config.toml
model = "sound classifier"
dataset = "single notes of musical instruments (NSynth)"
train_examples = 184686
n_mels = 64
hop_length = 160
input = "log_mel"
spec_augment = false
win_length = 512
targets = ["note"]
num_classes = 94
arch = "tc_resnet"
norm = "batchnorm"
activation = "relu"
drop_path = 0.05
depths = [2, 2, 2, 2]
kernel_size = 7
stem = "single"
widths = [128, 192, 288, 432]
loss = "cross_entropy"
head_dropout = 0.1
init = "kaiming_normal"
residual_init = "none"
optimizer = "soap"
beta2 = 0.95
lr = 0.0034
beta1 = 0.95
shampoo_beta = 0.95
eps = 1e-08
precondition_frequency = 16
max_precond_dim = 1536
merge_dims = true
one_sided = false
adamw_lr_other_params = 0.0024
grad_clip = 0.5
gradient_noise = 0.1
steps = 2800
batch_size = 64
epochs = 1.0
lr_schedule = "step"
warmup_steps = 140
weight_decay = 0.2
adamw_weight_decay_other_params = 0
Rows from block 5, named by matrix and row number. Rows with one number belong to one channel. Each number is 128 + 24 x the weight over its row's rms, rounded and kept within 0 to 255. All counts start at 0. Numbers have three digits each. After the name is the row's rms in percent of the matrix's.
# convs0: first width-7 conv (model.blocks.5.convs.0.weight, 288x288x7), inputs 216-224, a 7 kernel for each
# convs1: second width-7 conv (model.blocks.5.convs.1.weight, 288x288x7, transposed), outputs 216-224, a 7 kernel for each
convs0.55 098:152171091116141110111144124162168132172156095074166091155127097141132129182128104149148119123124119126176171121124098075138150095088105148106088112167134101082088148113095160164107145138121
convs0.56 099:108106090106150119079134142092166123149109126118129137143144119142106127122131106125132144128159114084106118114079146137136102110092171079136130146114132160094131094121123066107172111118111
convs0.57 098:154135116161131111092130166121106130163078076094127149092114117100136166143132124144101099068111132177154102136106114099127119117146117137138145087154123147166103138152152162120109148122121
convs0.58 100:176132099141125120105138131138145107143105183143104058126173109127156110160113105148108098124159146142145117154115094163109122160163120081142119100109121105131117109113131170141133122146118
convs0.59 100:159116136092125137172127128158097176120111096143133071165125131140103149181106124119127117102105155131128145106076114155155134119104140150121140159105145139160106136148149119104132119111088
convs0.60 103:156174114140098149154142133141115135089086139121122122116130113114145151149177111124122148158099137108153111166153154099134151146119153132148076070106132156138095153101140091129143086153138
convs0.61 100:148049157176133131130102172140138110141127156133181161172070113091115110124145200142088154112136108137150126169143132105120085116111155132107086083106130150100090138112075130083145163175122
convs0.62 102:157151125131125152145082146105150112132103088122099117149124080118136136119092139087099126129096147130124137132120099103109128119122084149137099104149118121085122127135122127137126147106083
convs0.63 096:118146098103129105136163110122174169127143143126148131135106161092136142151154138132137095079118191132133109130107136169050110143166101132112132124119122170157135121096164140127130132140135
convs0.64 099:155136119146107110080093104134154134145128102136144119110123127110137077115074096180138137118119153108122106143104113108108173175134138162114116129102147168129125170144087169146131072125133
convs0.65 100:167147147157118097120104126152111114121134121085137127106094134091122105130157134109128171125126143130118156123130112131143117092130144147132107101115138122149091171145162116141112112078166
convs0.66 100:112113134137133101099136155129116139153099096141129133163095111118135137135117114154130134111093125099135113127130124160144108128124152105138129099153143138092157145108143117126138138141116
convs0.67 100:133103145117132133127112105108165147128112094138133121144104143072101130138135148121158126091134140173097147117150106125170133093137128122166124132145144088145123129093136169110117137134124
convs0.68 098:144106131145123138125147112128157118160151127107129123149152130152143136138110111158125130121138112153177172154096135096128083090106115129142106102158129124140149113121095091160134110141122
convs0.69 099:135090120095140096101135125112091166124110132129156082116121144157101131127125113128169119118147132135083140145095136116142099128119107107093152113120127090078129167149101121086130149102105
convs0.70 100:110138144130115160149123113138144111164144137144140145112133154159150092105117150144112102136126111150110114124102085107106112141132132140101154123149130139147105120162119129146080122119136
convs0.71 101:157153111130100145127115131123131131140150130118124131169125135075139163123154143123100137147126118119136114120150147149164159129132131129133149107110160106123128156104088137109129145086080
convs0.72 099:139123134160117137072101120156127136157185130119140143102142134117137097106144139136171163121152130083174118149111145125115118124144184140096190131127094105101121125104069138154185122149099
convs0.73 101:140125147119105160091142132108111119181114135088120107136157116141133119125098120134121111147146121100088126129135149123122135113116066157121124097149116095159152144143178132131140132135113
convs0.74 101:192150121088094127130118126155117116159168138083172154148118099071113124118132122140097131127130136178148172095110145126162129160140162155096128145143177142107145088130143155170139177104097
convs0.75 101:127099140154130166082150109137116154133202145089136136099135127162085101137148160178132146158120152126148127126171132138162094134118111119129144134092127155135190165177089079136122149132120
convs0.76 102:099128097105130125109089142166093137125128101126158168133129159128140118149144130113153097131151090144113100167149139114090129120161108141163134105157126123127155141089148142130172144100116
convs0.77 099:127123140128105133082148112124119117165135125088122125139086116088106120098130126155112109165117153136109110142171107134110121147155121144152115120154077123130103133140132134131139155126135
convs0.78 102:162124172112122109133138145126159127086141186146136121130116088100111122136182149131075107158086117126132123098134146120102119126111118137115180107132106115149125102129165100171113124086148
convs0.79 100:125154138068154153142165078102126125138110136143078139129113094101119120116104101091130153145128142107173138146182110116082122133165109118136115148104114079124128124143143134079080122118132
convs0.80 100:164097117101155087126149085089143181148159098162129112111125082103124126106141099146126095111155115149104124118122134121137120108158105121164094110154153151115126128065134096123143169089131
convs0.81 097:121188162123101127112162147105116125119092127171129169142112128160167144195165182116129120080138155143121124126146169117130170133146138128129134168119110118121155129116120123096144133109140
convs0.82 099:177123111159096154169128155152161112143132116151132111146118104112113151158131106172152152149118129118113143134127125150133074167134099150134097111117084138111138102159127176181114147154092
convs0.83 099:130096148163126104131143090128105167070143153136119151128095093100128093084136137124111139132095119150117151133114111136097080080115116116157130166122117146171151110152146102203147140187134
convs0.84 104:081148184137132128116133138152131163094161117139145100144082100128129141187108126155115093159126115139161119158163102168134163125154141088167134102155164135113113107118168166110126142108130
convs0.85 099:134132116123145132133117109136136128120115147092098154145111104132098116132139164109169082149132147104114122125113125127107109146134192158107108120126156110124152167104135132109122133147150
convs0.86 099:113167143100135121102129135090150116189153142099122127107161117176127144133154163144126113115136109134151140123121109135133135108165118138131122107119154174163151113127148132104144155103119
convs0.87 098:120141112126095119139095131161132171121129077124110124131126103140119145121109152143146139148140119117120118124118100172104102111147136114127147113171150115117133136075072172099134115129192
convs0.88 101:138141150133129115148128159134112166120136129075168117150135149125166120123085107115131055103128126139099143124151132122114141155132142101119113106159107104098089126144149081121157122096161
convs0.89 100:155116137148065096116152109172133100122146136151163120106104133148136079148117129148151119102148135139133109096119093085076171121098101088141160106170105104130106098117138098122155106173131
convs0.90 097:085125150092098123145142140147097123126142078097141131168126145148149172109110132131124151107151156175122125114123132124121109103095127135137137148150117089089125137131172156104180089155128
convs0.91 101:133161191102173136093160095164142135114151133136142124144112118132113115143134134143095102154154158085152136122118096084120172107126139109144142145118139144152179122139162098146105150107131
convs0.92 104:127170137154104157128114145134112136152155131092110108148128130137161097113084117197149142116131095118094144154142112118134134131130134155136129136121125080159104147098129165182067120143099
convs0.93 100:113117115130134130154116076138104125081178098168117092149137115125130133095125106125196130103121132172056119167155118077093109116118127129113132148117097130110131114118151101174133116156140
convs0.94 101:149124117146123148086122135102155124114128156131107117093138126092135123095104105095133145110123150115104110143116119117117121119108097131137130143121115095125134149144114127112148110119119
convs0.95 102:157146119120099133088112145109145112194146138135160085168135120135114116139090154152163155131135132106116083140107136116141109122118136171123147088111145136139101118136125087164113078112133
convs0.96 100:154141146133095144145147144157177128146123088101157150101146153160108148140114134174130163114127093088171175134117146162123113169183107133160166116115119104121142143108083114139112136104115
convs0.97 101:153122115096169179110157101129071110144106126143110145162132115113142124124124151120148104169128122134131159102155093100153120127104113129115156135124144124118074118117174124139159119069128
convs0.98 102:118124138166105174124131180192143132158098106113149175106181150134122118126159109122071141122174144118122132130149132142164105108114147158105139114131106154147116143145107122138122126138099
convs0.99 101:095138137125119113123095150132139124119142164137073139142103107167154135092127159108176157136099102147140087129108127169133131101106177159085095101129129140152141151141157123117100144102120
convs0.100 100:108114112124143095122130169131152170142090112159135164143108119112155139120131118171133109089138125156134158106100148111097130111134174093138099162123129139142141143113160114151142174107080
convs0.101 101:134149127095089145097076118162120127099127131160100148080146136089157145120159117148119104160164127139087076110076153121112179122162121132124102138122129140119121113111132108134116145096174
convs0.102 100:155125106166135103116113129131137128104123103167138131118128084124116093137142120120136143140123141117111094116121136075155110132159121144126108120146115139122096137100132145117135095130097
convs0.103 099:119152159155097163087145144126139128174120172133097128113156180115143149124157112118117147122162094148153115119131095090124126120112143090158132081127124099146104103105109124111117108100091
convs0.104 103:144117078130137173152113162145146138092136112130123137125100178126127129126143160122167149162156163148172150118126129185074104120161182093136103118130126113105112135152153127149179157136110
convs0.105 101:107166164156162105106138101158115150135164164159138138138131094123178148112130118163130127135161112129120155119140113127134138133138125113164095110129121124090134163116120112109115129132125
convs0.106 099:139163101127148131110090095142119116132111169134087091085149103111183089140151147086124133141181116123132130128139119163112082160096135106121092102123130167125116106173163106157121101197130
convs0.107 098:129090136158139120126103123144145155136108118179104167149161129084127135118187121124176164133144127130111145153116148145136092157128099155121184131158125138117126108102091130184130114139126
convs0.108 098:093084107124114110103108160124135174111134138138099104109123118105104137081155138083161112159156164118136124117141079143123119120153180157139078146098161113118117125105117165108155139126144
convs0.109 102:140132117113068128129163119134107139103124113124061128111129080143127122104101135100118122151153114103193122145119149105129146128151106136109133117114094100116136116121103117094126165174133
convs0.110 102:108183151151089112126157109153087136146146141172115159110171128147131104159133126133157097154145114110139123137127092086134078131081128143123128140114110130150142152137197165135099131093158
convs0.111 101:138117162123141181085133110165122154150159160114095103122125126129140148115105151127126109115106163141118110143117129162151073110162122131131108091122068121154114135124126152154094066147147
convs0.112 100:153114164091139113135156149176154176144094092135152127164127143119139137128127160126106131120124113118132123103145129127118123124132109163095080140137163081110119078132124170138117114104123
convs0.113 096:131121135171133123159203113165124090161056116125128162132112094121116110177138114143103135151121127149128110142114121151113112094182130143126083091097094140148132161094123103162086110181086
convs0.114 100:151132136125105108101111155101145108139073122138164133114118141129094104152119129142076100158128101177147122103135080098131164175141086136134076106126083150104177133133149167150118159132120
convs0.115 097:097132086107153126140157087152144115133109087156116090151116158067149137135140126146165135114127098122142150120090145158163106136104138127126113139147141146119105130147141131113143144135163
convs0.116 102:101119157109123138111139108159085104124140137097117126131116107096112126127117125117119119093131118168106137125138115149125142114121075106142138135105109121121187133134142109092125105112101
convs0.117 098:132113132139124095120143129162107137151080095133103120137138138132089143116136151143133095119091124116107159115075137093105164135123136104078159121097132058123104094140145140132144138119105
convs0.118 101:152164134108135130163141110146139145169130092129123091136118112132106156124106130184119145102152093163107146156096133139144087123133115154142173122133139156136154123107088065152134166098120
convs0.119 098:106137106134143086139117127124146144108148102184093123158107139106106146144116133173108100116122125145103138113124124115136182117115143142114123156120086110146136124177144108088146132108130
convs0.120 100:126104173138154078135108108100106123151187122107145135127142108106155139179100120110131129139122141154104120096131147126128115145127120073127120106128165102100113099128157088187128109171084
convs0.121 100:165096151150133101080142151146107148133094101097133158138154109105099097155128123118129142149151148127116126137181131098154161127126102083113129083105138074105090116123153154125125173122146
convs0.122 099:168151161149140111091091145136112121148123133135118114118107107140145196132093103119103168128143154112138113155122079084139142168112107106082123112146154120136136143114138094177117070165107
convs0.123 099:114117123168113113161125110158133126120136087075113127121120129162139159143143091135102126112131150096158155120155139148096087162114089148106119191111139134113155133157104122125152110102154
convs0.124 100:105162106141127102127117130108137142130107135130080149116152134110119103144112110141119126118146099169111141083117139160160145150114097102139116138117129124125095116101148161150090143120138
convs0.125 101:132099089136111133101175119148114138115158146115126133123128111197124146139126134102141135133108104131127135086081116111090162155172133098095113124179134107118130158106127116132142144112145
convs0.126 099:114149166103137075129143143128129098100123149120129120153088120104164125145136115096177143115161118132106142123113100165152139175105136105114147162108092141142101126141062102131097164129131
convs0.127 102:127128155159122149107102100142126149128154117120136111136137133157170117120140120093116121158119126153093121159117144115122086135119107133184181079099146094137156149124145142096146123096122
convs0.128 100:144125107125130138176129112123177099117170114166137112121130122158116120129080109148118106094142174138114109135169136095141164131143132127131126126152136141113108132128128145122085103175112
convs0.129 101:132125122106113143121107167163127135161149086114122156132129123122103141093157119142153144128143163134138116141114123100137145136123112136142118180104122132145116159143136122117112076162107
convs0.130 101:123149147137134102095133121147185102084101151119093154134085164156140137135094093147140173129163136124107136157100147108140110110127114130155142096164146111106117137079124110111166101153124
convs0.131 099:086140108109129095130109116142120132113139097157107112124112132121118129154118137152130112160100118142152120153103106129143114129189149155128146129155130155144130115092128142124132110141087
convs0.132 101:148129095114137092142168131112141180117181157145153140179135134146116109142137108101159116096165100158097091117133127121111111121125173109149095131143156125172114122102149127077122124101134
convs0.133 100:132143136122096094183144127122127097118109109138124103121121142085132180176132151094113123163127104140125139125107129170154141132092161088081139152097158137160114128137137123136136111102118
convs0.134 098:155138114149127186184151131102170152122181076096106109095115122168095111172132093145143098122138130121118110128149151144098150118111115144122122127102166135137131151153106121133149082111132
convs0.135 103:170141135119124127106169130171124119172127136180172133083170094136143120132154149101100133151127161095136175148117144125100107155157109093108161105131101117118137105116168130129148077135117
convs0.136 100:118130151102159119116121115137078128069175129097151138120139142095166120095123136163142083117134112158139137105087154089094154148174116142143123112154139119087149130121107148107119120103126
convs0.137 100:118152099125147114116128178121152120115161135153113123064148104121119083127120110136132135153074117096102154165121106160130159140152076093105133119119149139129104112133092120123118189109123
convs0.138 100:134135187078106126146127109146153110133135127089114138132121126139129110140166146134133133155093155128130136134113100140134131128095137154134150146099099064122148103100115111186153104135116
convs0.139 100:132128127069166111119149146134131176130106135138121131140100137131107149099150191100093101147119087119157137111110121140141149133101096133123116124123079134117101135169115151134123151128098
convs0.140 099:158105118099136108139155125166146161130173128128114150125129158115122197134140129106114139126173129129143138111125167135100106129112134152163109140132137153189117168117095137139148145089171
convs0.141 099:118093129125117144088148145129105139126127112158112129101147158113129082097134159135149133121136108145187151127099149082134139127154152101135096118151140143128129156107129125120133143126139
convs0.142 100:118131102119160133110137119111128129159123162165104171143095140136148153112173080109142115127145143091109125122105128132114122151106122166139131081138113150136108131103167131127144121109120
convs0.143 099:153150115106089154108149128109128110129132141123135136121141107072111124135163160113119121143149079110117163092129071124112083132124113098046146093101127190103141155142099135107147090153063
convs0.144 099:074116134120152144095098160090140127163150124125129125125092145123099171112087183088077133104137107136161118084164135134156125156106126116166124112175129109123111092127115108111123128138136
convs0.145 100:144121103154123087111099128159139102104112123098087151156142146126142117143160150148135092111143126079119140137128120131119147130119169156165129128142142107150160155136107090169168095116181
convs0.146 103:112117142114104134143135193130113126124125117181114097118163117080155159137168148111147120170070118092154157102098124124109075109128133097161179092129141134144178101115119120150105158152153
convs0.147 099:137089143142136143136110172182121158190140139109106113144065146165133095167153153126113141130149139121147111129131108139126139132105180119104135158073111159107127128087144084118093123161102
convs0.148 099:126153113086118137160110114127119134113129146151126135156131167099119154141130127086161080094127152100106105144112121104127106119102117129090175106125139136124114123149112127078108196146134
convs0.149 100:121128098108133129124100123136146099106152151100126184129181100067082158095160118197152099086132125122124131107127144172106141116144148134112147082148168108170133128116106153135159112111101
convs0.150 100:073116152145129138122084103142125112173100085114152135093075123116129093096112166098151119166133105106134136121120094138112135138148140082104132138088151148180138112144133084114120152152137
convs1.55 100:115147080155112112119154142146120149137103130108136141104167136162164145087105107164088114119169129134100154073183124128152093108170092124106080124107162118140109105114093133130110138114104
convs1.56 101:136170117130140113103124115124157136121110130175113142116088123165154097166104070124146111140108067142107113156149120124115134170121168117108133138106101132120123115125116161130136153111131
convs1.57 102:133123154159096159091129123121123123117166154102116104150106065117084123101095171137130134159135132135147135106126101144125144101099152128106098136125155128124106127112132108156106118119133
convs1.58 100:159118164130088080166163137156133115120133111154111088121092135133133136108105149120094139107123120140107140149092145154121112147125135126122131135164152114155125104102117143155149143105136
convs1.59 098:119127121125161041148173162115111120117153133180128118108128135112101134130117132146109140099108103146105133075146161114105180158136109153143144102125115143136143149090132199133127105172096
convs1.60 103:151145130138132081098120140171126122112155132147154140086118137094100142162139146123141188156078108150111125134145135139130148160140105111119157156136096149088137128123144104129195089124160
convs1.61 098:171117127111097123182090152124152108144100111101140130121101157144115129100124107113182134103090132094119110116100123110099168155149095110138106120117108154147141156107115133156136129101131
convs1.62 099:131111089138082156093146111103107131122146088117163108137172139097107090099085133134128136119153098163121131085137151092122152178133092134132138125132109147134112125122136097106132088163129
convs1.63 101:096161131135142138096101120171106129114100135140136137113150089140156146081115117103130117160142109114127209088167087126105131128093182114076114161132113116142140147133123128166113124127128
convs1.64 103:136113154089153118155178124139062106125108137146140177097112139149120131159113147143181114143133124167055137118127093146133159152107131168167124135030137103130096110119072136176148097117164
convs1.65 098:097132164153111125137118114102149149135110073094099189115140128131135087163109100148098071135168145140108165117103160155114120114149146171146092112116085121123111136119117097114100105142121
convs1.66 101:122119080121137127131134178120150056123138103117165128131101134137123031123126142172139167114119141155107137115163107116142114096147113132145153099093112167128131153140080089138122107146121
convs1.67 100:131165121143088126163130123140134151167133135132073142165116132118097134149128132104139151142123167164120121065141081149133137116099158114110077104116122126117164097125146127100124183100114
convs1.68 100:107114142125131132150150128095102096137172104158136106135136111077105099202124151132158113137169163100148154094134113108131147153161076135118162169125098110128143131122095128157116155131057
convs1.69 101:083078135149151175161138110145107156171068117116153105115142090101111135126101141147108148153121149149139126081163190112157120165141069126091113120094133139066131140136126144131130143103135
convs1.70 102:143061120117115143173069140149125153141100181138136152092120089104169133113130145119132106110080112124107123093141154152105156174133108089103162125147161128133153178105145101077114141160123
convs1.71 098:121127100136162115143130131131093093117176094130096103111104147123143117143134159145142146120135145137097153101111129093135135139137143131108119121106101153096086146130116190121127117157157
convs1.72 100:169159119124194148134139149135112083110160116096091141148123132132126132144144135136149126088169149152134156110121099145126110115128126154115084132140133112094139130138100183153100120126098
convs1.73 099:084146122148110135182105089131101120135162137092139129095145139157116124095109121104106110169117110149113106059141106174095116143127114143141141145139123138123172107093081149167178082121116
convs1.74 100:164112099107115109092136147124128106083121122167082092146120164141175119127077107110097100090090117116160139119125168130097184102152118140116175118149094131132152139125138166100143141130129
convs1.75 101:142131084136151125153162153127130153128137143139168125114162161130119106121108167139155150102121138171146112145098138122092170122115107123097135116090117155098110101130146138112124100108126
convs1.76 099:113144154110165133143101099142180115156139160077115139132129122171156115142111108122122150081147122152136079177085095091170146113154181129119117165089127147134126132126110148121135131121115
convs1.77 100:089120138170121118130123090109167126138152106164089126138130139112113150141146130123130136121165123124134155122112126129103109134141131155118151118126129114076145097137134091086111092120122
convs1.78 100:143137192122098094097113145108128142166096149104114156143137145091153134114154082128142133132128118109142130195136142158146110140148124128143170130136089131133159167090136101123160140118115
convs1.79 102:130159115153114133156109135150113128113154068123131119136137139132123167119113112112188154128102131125077133118130147130104103145121121095157115144172111123119159168153125094134114127153139
convs1.80 096:124108123093154136098113133143156184142153120097084074114127145111118132115151139107103093107126135115140122151154101107108147124140117109130117145072103118128109134144147105142144138157108
convs1.81 099:143137129089141117134154098141123152100171088100107117136156149146123125104144134064157132119123134147127083114127120147139176142130138126114135156126140123118181118110129150117100131160125
convs1.82 102:085120122123105090130114093103114140165105110140121129144203108124164123153124123117128127096109111100142140143119118063071089109095132106162098105115108117139125078132134114144137134152108
convs1.83 098:120129140132140155169109163138096112143124139087125117113117066161141156133161096088161125125139084116107105133117094124146168127127146096116124108138114151095158071124097129126120144069140
convs1.84 102:158105102109148103133105148138080129117160128145132125126108103139134137095139105114166154086159121102130174088118119132166143114151116152149112111111138122097137156131112127166129150163132
convs1.85 100:135110128100088157114107124133166099133115118125147149073177158148088104185120138140120143124127133120122116099114159114141130194092130104121151162103143117053143149141123127106114174131122
convs1.86 096:154106127122105130132102156157139170128108137169155097201128098082093106105115103146145118112091115124145055131136150137158105138096120134161118100160146102157145146163103163109126096122120
convs1.87 100:117158124158092134146117102092147105122137128166117117123103120175124130177170152135121105129120100111117128164170148076145134139157098125146079141143113139124183103155132135113125116116110
convs1.88 101:157132147131098148097165118111145140071125114089106141120111114118116162144121151130188129103112090111124159115192117161159106162119141115096094168184080129121127126133117119118151123113197
convs1.89 098:107177149148108093155111147164147129086131123109116098109175167141098114128105098112101122105095107107181095066085159105117188123144117132143108135131129133129154123146107129127129132147132
convs1.90 098:127148116174158147120122104127121147101144103111112122154122159143066139129128167105141121164140166173124132112112187100095114127075127192164140151118151118097120119144116123166122151168105
convs1.91 101:145130103145107081148121136168099162103152133125116147129138108151154140112127127182111148086131147156127121103152119120157094119133106106143129144120078123138148090110145132128104121140083
convs1.92 098:135213133103109106121157093083129075150087097165140169113118133134143110128103099136090146108141135164107103145130150172141090105116158143138101108140120139102145122131105096151140113090141
convs1.93 100:114096163149142135145104155112124120120158132153131055167089128100127145126119118174115102145150146154142145124118135103119175114098136141139131112108107128115154144143120125119119129174131
convs1.94 102:144123108124106142106085132096105178131101170131119133187162083146154153104132128069104089119125087154122151098121100095125096163169121112138188148111092088169128131130118120109117096128135
convs1.95 098:121127097124114158082114122134144103171095110142118165144110107142171137131116119123143120136092149119153142127120101094104129160166123123147152149179138108132146117149134160166060135124120
convs1.96 104:106112165161129097132131157105138128130124176117102120174151161144138136114123133130114093079127126107150158146171096121116118139091117129085113139089129123133117096161130145113161152133131
convs1.97 100:140116109137103164098133152079117118115187145110070144107158140115140099124144176159102107082130099098142119168136070112113152114127092090157156146150099167152116074156146105140110132140129
convs1.98 101:142159063175167164124150117102082117155112108110130111113143140146133179095112134119116127131096123128166109140136097141139166112119121121140172134191097126123129116144116082105146127151115
convs1.99 101:141151132163119127111102158131143126114125119123087068111119137087117142086115149124133131114123138140071105121065153090114125158153107129133171136110142112077140129123139118147075099134093
convs1.100 101:089135148145097185122102126153117095099147144115136126110151138102116128133161096130138148185123093111122091149099135133125135149110140119099132077112139138154129107110159147109160133130113
convs1.101 099:125123093150107129163161111109102113118118178146113139137107138092154138140157121125131159169141127141085101115134082144105139116158167144133117158104144120122152129091138162136095119112163
convs1.102 102:149137133133124176098155108095165138135151102138145149090140114128143108138111119152153102136157133104130148160129175067113102075112115165102122119098131105097123134096143123097109130166173
convs1.103 101:116142143130142140091147116140154058202152125157149125092149059103125128144109117126138136148154118138103159100145123112139115135171114119125107149167179131092130113131131160114102151137199
convs1.104 100:113138124100134124116140131138114122158117134150163135085145127145146130116097126093141140094109159127112057126137104126143146094094104126136112127134123145100147158104134119099148137124145
convs1.105 104:145117114102111142156088184136055146113154158098151122139096112116113110125129121090133127119147152159128137119103127145137163161123178155217129159096158169126138125146141107160126100128154
convs1.106 103:086126072122135182123121122107131129180134171137130142121119099099123179195095110119120103098148129135124124112109132100137124131118097134148162082111125083109131165120105175115158157086103
convs1.107 102:115116140122140145121083129094148147133179148112109167130122115122091114143175117091133094112173107122120118137075092107121157145093108104070152109172156130167086159076142091155163115117126
convs1.108 097:112107155098113095109159129176158120137137119120096133120119156137153140151144120113072093125152121120114127125132125093095142128166124134131126105165117123103102131120124087128169157134099
convs1.109 098:117120130164121161100128100125134125120158135153094123151146141098118124130128135108145155092141062129116119156094114087134097102142147133057121115122154127144141075156129104120140147089088
convs1.110 099:119118136110151128139121114135109127120138164117131118113040116135145169123116107149124124126121141131107149105137167097156147117180164067090112128150116149111055083160094108157091183121070
convs1.111 099:095128160168155137158152119140104109148101130140121123154131135112117189159162132097159120090132151160095168109138087121090119110125131114185115109163095102113122098138092152105118134165146
convs1.112 101:111128121156136107109081109153121145133105116144171137131165128080192114164122126103090115149124167139124067088131133138084124139098155153158115086132098110118152147129091144096084170125125
convs1.113 100:139133094117111148111156131110120127145072102124116160131132125153110117091100149113125088107092137136157107118154120107116109156144113132151109128133133128137080129134196137138096164099079
convs1.114 101:111100132132152137125130116171117087144117142188142146104072147131092155115131145137134120111088134116175108110118097133179110114106160121159156154165128106116125137130109124117128179129124
convs1.115 100:172135148103116144103125162081092145158142136154124144124122105119193115119145089142104122086139093145156138113101133139131137122149134151127135158117066128120144092092138111134129124138145
convs1.116 100:093094164079155096160101088115146115133162125166100114157138111171109127123127127132167141117166097143121120149147125047147120114162165098137137145150110138101075099143117081115137165149108
convs1.117 100:111145149089148158119154109151098106083143117136119114130139093120102104115118137115179116155160105130130148154086098098143089120105120082125153139140162112117111152123112116049172107143170
convs1.118 100:099129107165108148150125140126138129089159097135106135149121095142126120141109135162140127181124087150129166134128089117144116110087117116107070136103144141128134128160109123154126150118057
convs1.119 101:089167106138131131112159117145114168084089166109109172159155151181131135099161085140148150152078149113067120133143167093159116137141111116146106106161111148140145113131152167130158135149085
convs1.120 101:134147172114087108082123138130114114125130190097129117148143140112118113144152159105141142151174194150178094128147144146113119100073100101113166163116171121123136086145122137110151131128114
convs1.121 099:117132152180102089121117160100169171151119139130186129149124084093133164155122114162082137128104092129109097104104158106135097114116114155151153140072136092130105159146104127125138084103104
convs1.122 100:101126174153158145126147103128143108150157110096131157094126109097101122133113116168115094104139127126144148119088153183150143155089091139140132117161135151138131130141131093146096124155151
convs1.123 097:157121135104126142108129092124115153119106141113109135143093162111106107131150120134106129089154107116170101126135125126102147170113181125113144103141167099138146130106161138091165170147144
convs1.124 099:155150156126108121082127145137145121135067130139142137117139106085118096137113162083113104114114151131116083140125157118137086141150084164138111121131100115095094089102135131098125070150140
convs1.125 096:093137107114126123078114074152149144182140096105124095147102160169087108164087085135118125138116144095109112123153139127116132145101090105119097131148113153137120076103159102154124104126121
convs1.126 098:176119155112098136161086109129130120122130123104132118120164136093193110154070116146108097108158179122098104116164160113121071123169113120145131113129144140158100113150132161131132092134148
convs1.127 099:130111151104139112109152105091113167069136125156144129111159104175169141156162118105121117162075089154128123121136085150116157162117124134142154126104141125133164063148098145122157122167158
convs1.128 100:138134153094141116119158115080131147108127101144147121093172100130087120135103174093163127118113111119106125124119115155104154154077111144143092131119136150100130152109164161169105110111122
convs1.129 102:077173106127111101126097097118155115110146120100104148117153088149120168104177135123136097115118145111129132134105132132114107127115120143124158137097162122145122125113095078119172132113116
convs1.130 102:109144118160135184153086111152129108114097116118123103138158128113118142106123174113115126114094140099118129137093133159135094100128063132105141121133130121127111142100068102118110108173133
convs1.131 097:133118150095117133126125174140100158122156137146122123144163082164129126130092144158142128129168105121148137128107117101115141181161144119095119178150127090197149127161133134094100097128098
convs1.132 101:156070163157144101181163122126117146116145149095154193100104151097168118150142119094146117182128105093160180113145076116123166136129160092122146150166152152098120101166103150126129096117092
convs1.133 099:124118142108080142125150097093136125121161136115184107131073104150105149123101142105138108143148140086124103144142108145126096107128140154131126164168108152111110094141089133133128121158170
convs1.134 100:118127136108109122118128103153152157100146117126091147115095151103157087144100126155110121120134108131164079125128133118168119121188109127117094128098142149136162121150140122137157136141130
convs1.135 099:041111098102101145071150123115154065143097127092117142131164100108173199054125145118113099125133147137121105141106131167136133094163149114164151096106121119088120093095121070077114147109170
convs1.136 098:093099131118131131125142096121116102134145206095154119153135150127131092094136111130054061122124113144138172121147154138131112140136154136140139115128123113107144156106127122161118123145128
convs1.137 099:119120133146124130144221153120155142085125169118134138133161108139148144103099117121095104137143111124114117152120102177110138127128116118132147124172154112153071143096149130125169121071128
convs1.138 100:128094144157127128096119113142124127148129162141131133124152147132105109130142154124123150140151129097119095174165133133111134128155134159116127139100143101154151173104153151147114149144110
convs1.139 098:084106181134125134143114147122098135129136132137096113130148140117117112098137121137135081150087152129172145127124106129180104076113138127141113149118146105107153108163148156153122119159175
convs1.140 103:108134112105141100114113128137172121170164128145150120150122133067130156123160108182133116145143092136159156155125101134195099151118128089094191101117155120108135099092147151161144134089105
convs1.141 095:117126155102087143156112120139102129150134119120150140114153123118137158121096154079159147121101114156108122148166109096130142144117144117142137156140121122089112163144115125155116140154110
convs1.142 100:166106139163132108135103135136111086081099146112163087104173147147097136103134108095150107157093134183129142152140109124132105127117112121093146120103158153131156091148087096132128149082143
convs1.143 097:115138097140142124122111156093088147137058098140139108113108130128133120184120136097118130133111115092148145104125096090125171145088141139140080113146162117129130102135153090121107137151162
convs1.144 097:108180112157126154086114115140145118099131101137147128110175114134168097106132071135125105169116145166138147146151146157135114163138094125141162116122147128159121103142154130145129117160113
convs1.145 105:108110128135145135146101120149126167126132164128136110126105095161109123179158089186160135125130119118165120110145168157105102170114087138121141096104141143147158122101140128107158157111107
convs1.146 100:101130142148117129130103146154124149126126106149154098170139144146143091169174121100137132154112206121089135119079133128123148157132139084099140156160152157143126115120176142117125103141144
convs1.147 099:147157147113119105120131115156140091121083085117117111111127158128134130136111130140143124134144111137114126155153139130110106090145092160096117107110110138158129172130108127105120079120136
convs1.148 101:125123127129159146140104149073107148148151114095131160158122165079210101134134092121087149114125118138120130114104150147123146118127141157187117148147143104128111116108125121157091121155139
convs1.149 097:164111139148117137145161108135128160152118089150152138124181098137132130077142157160103108162158108112126121167187142132108129129165130150178131177117136164117155099106132117102129123163102
convs1.150 096:105144133171140125134090149143189143135125151125110102125080128131133144132123093152116126125121154124143097113104120106113124123124150129110151124122063137134148175111109131154114157139180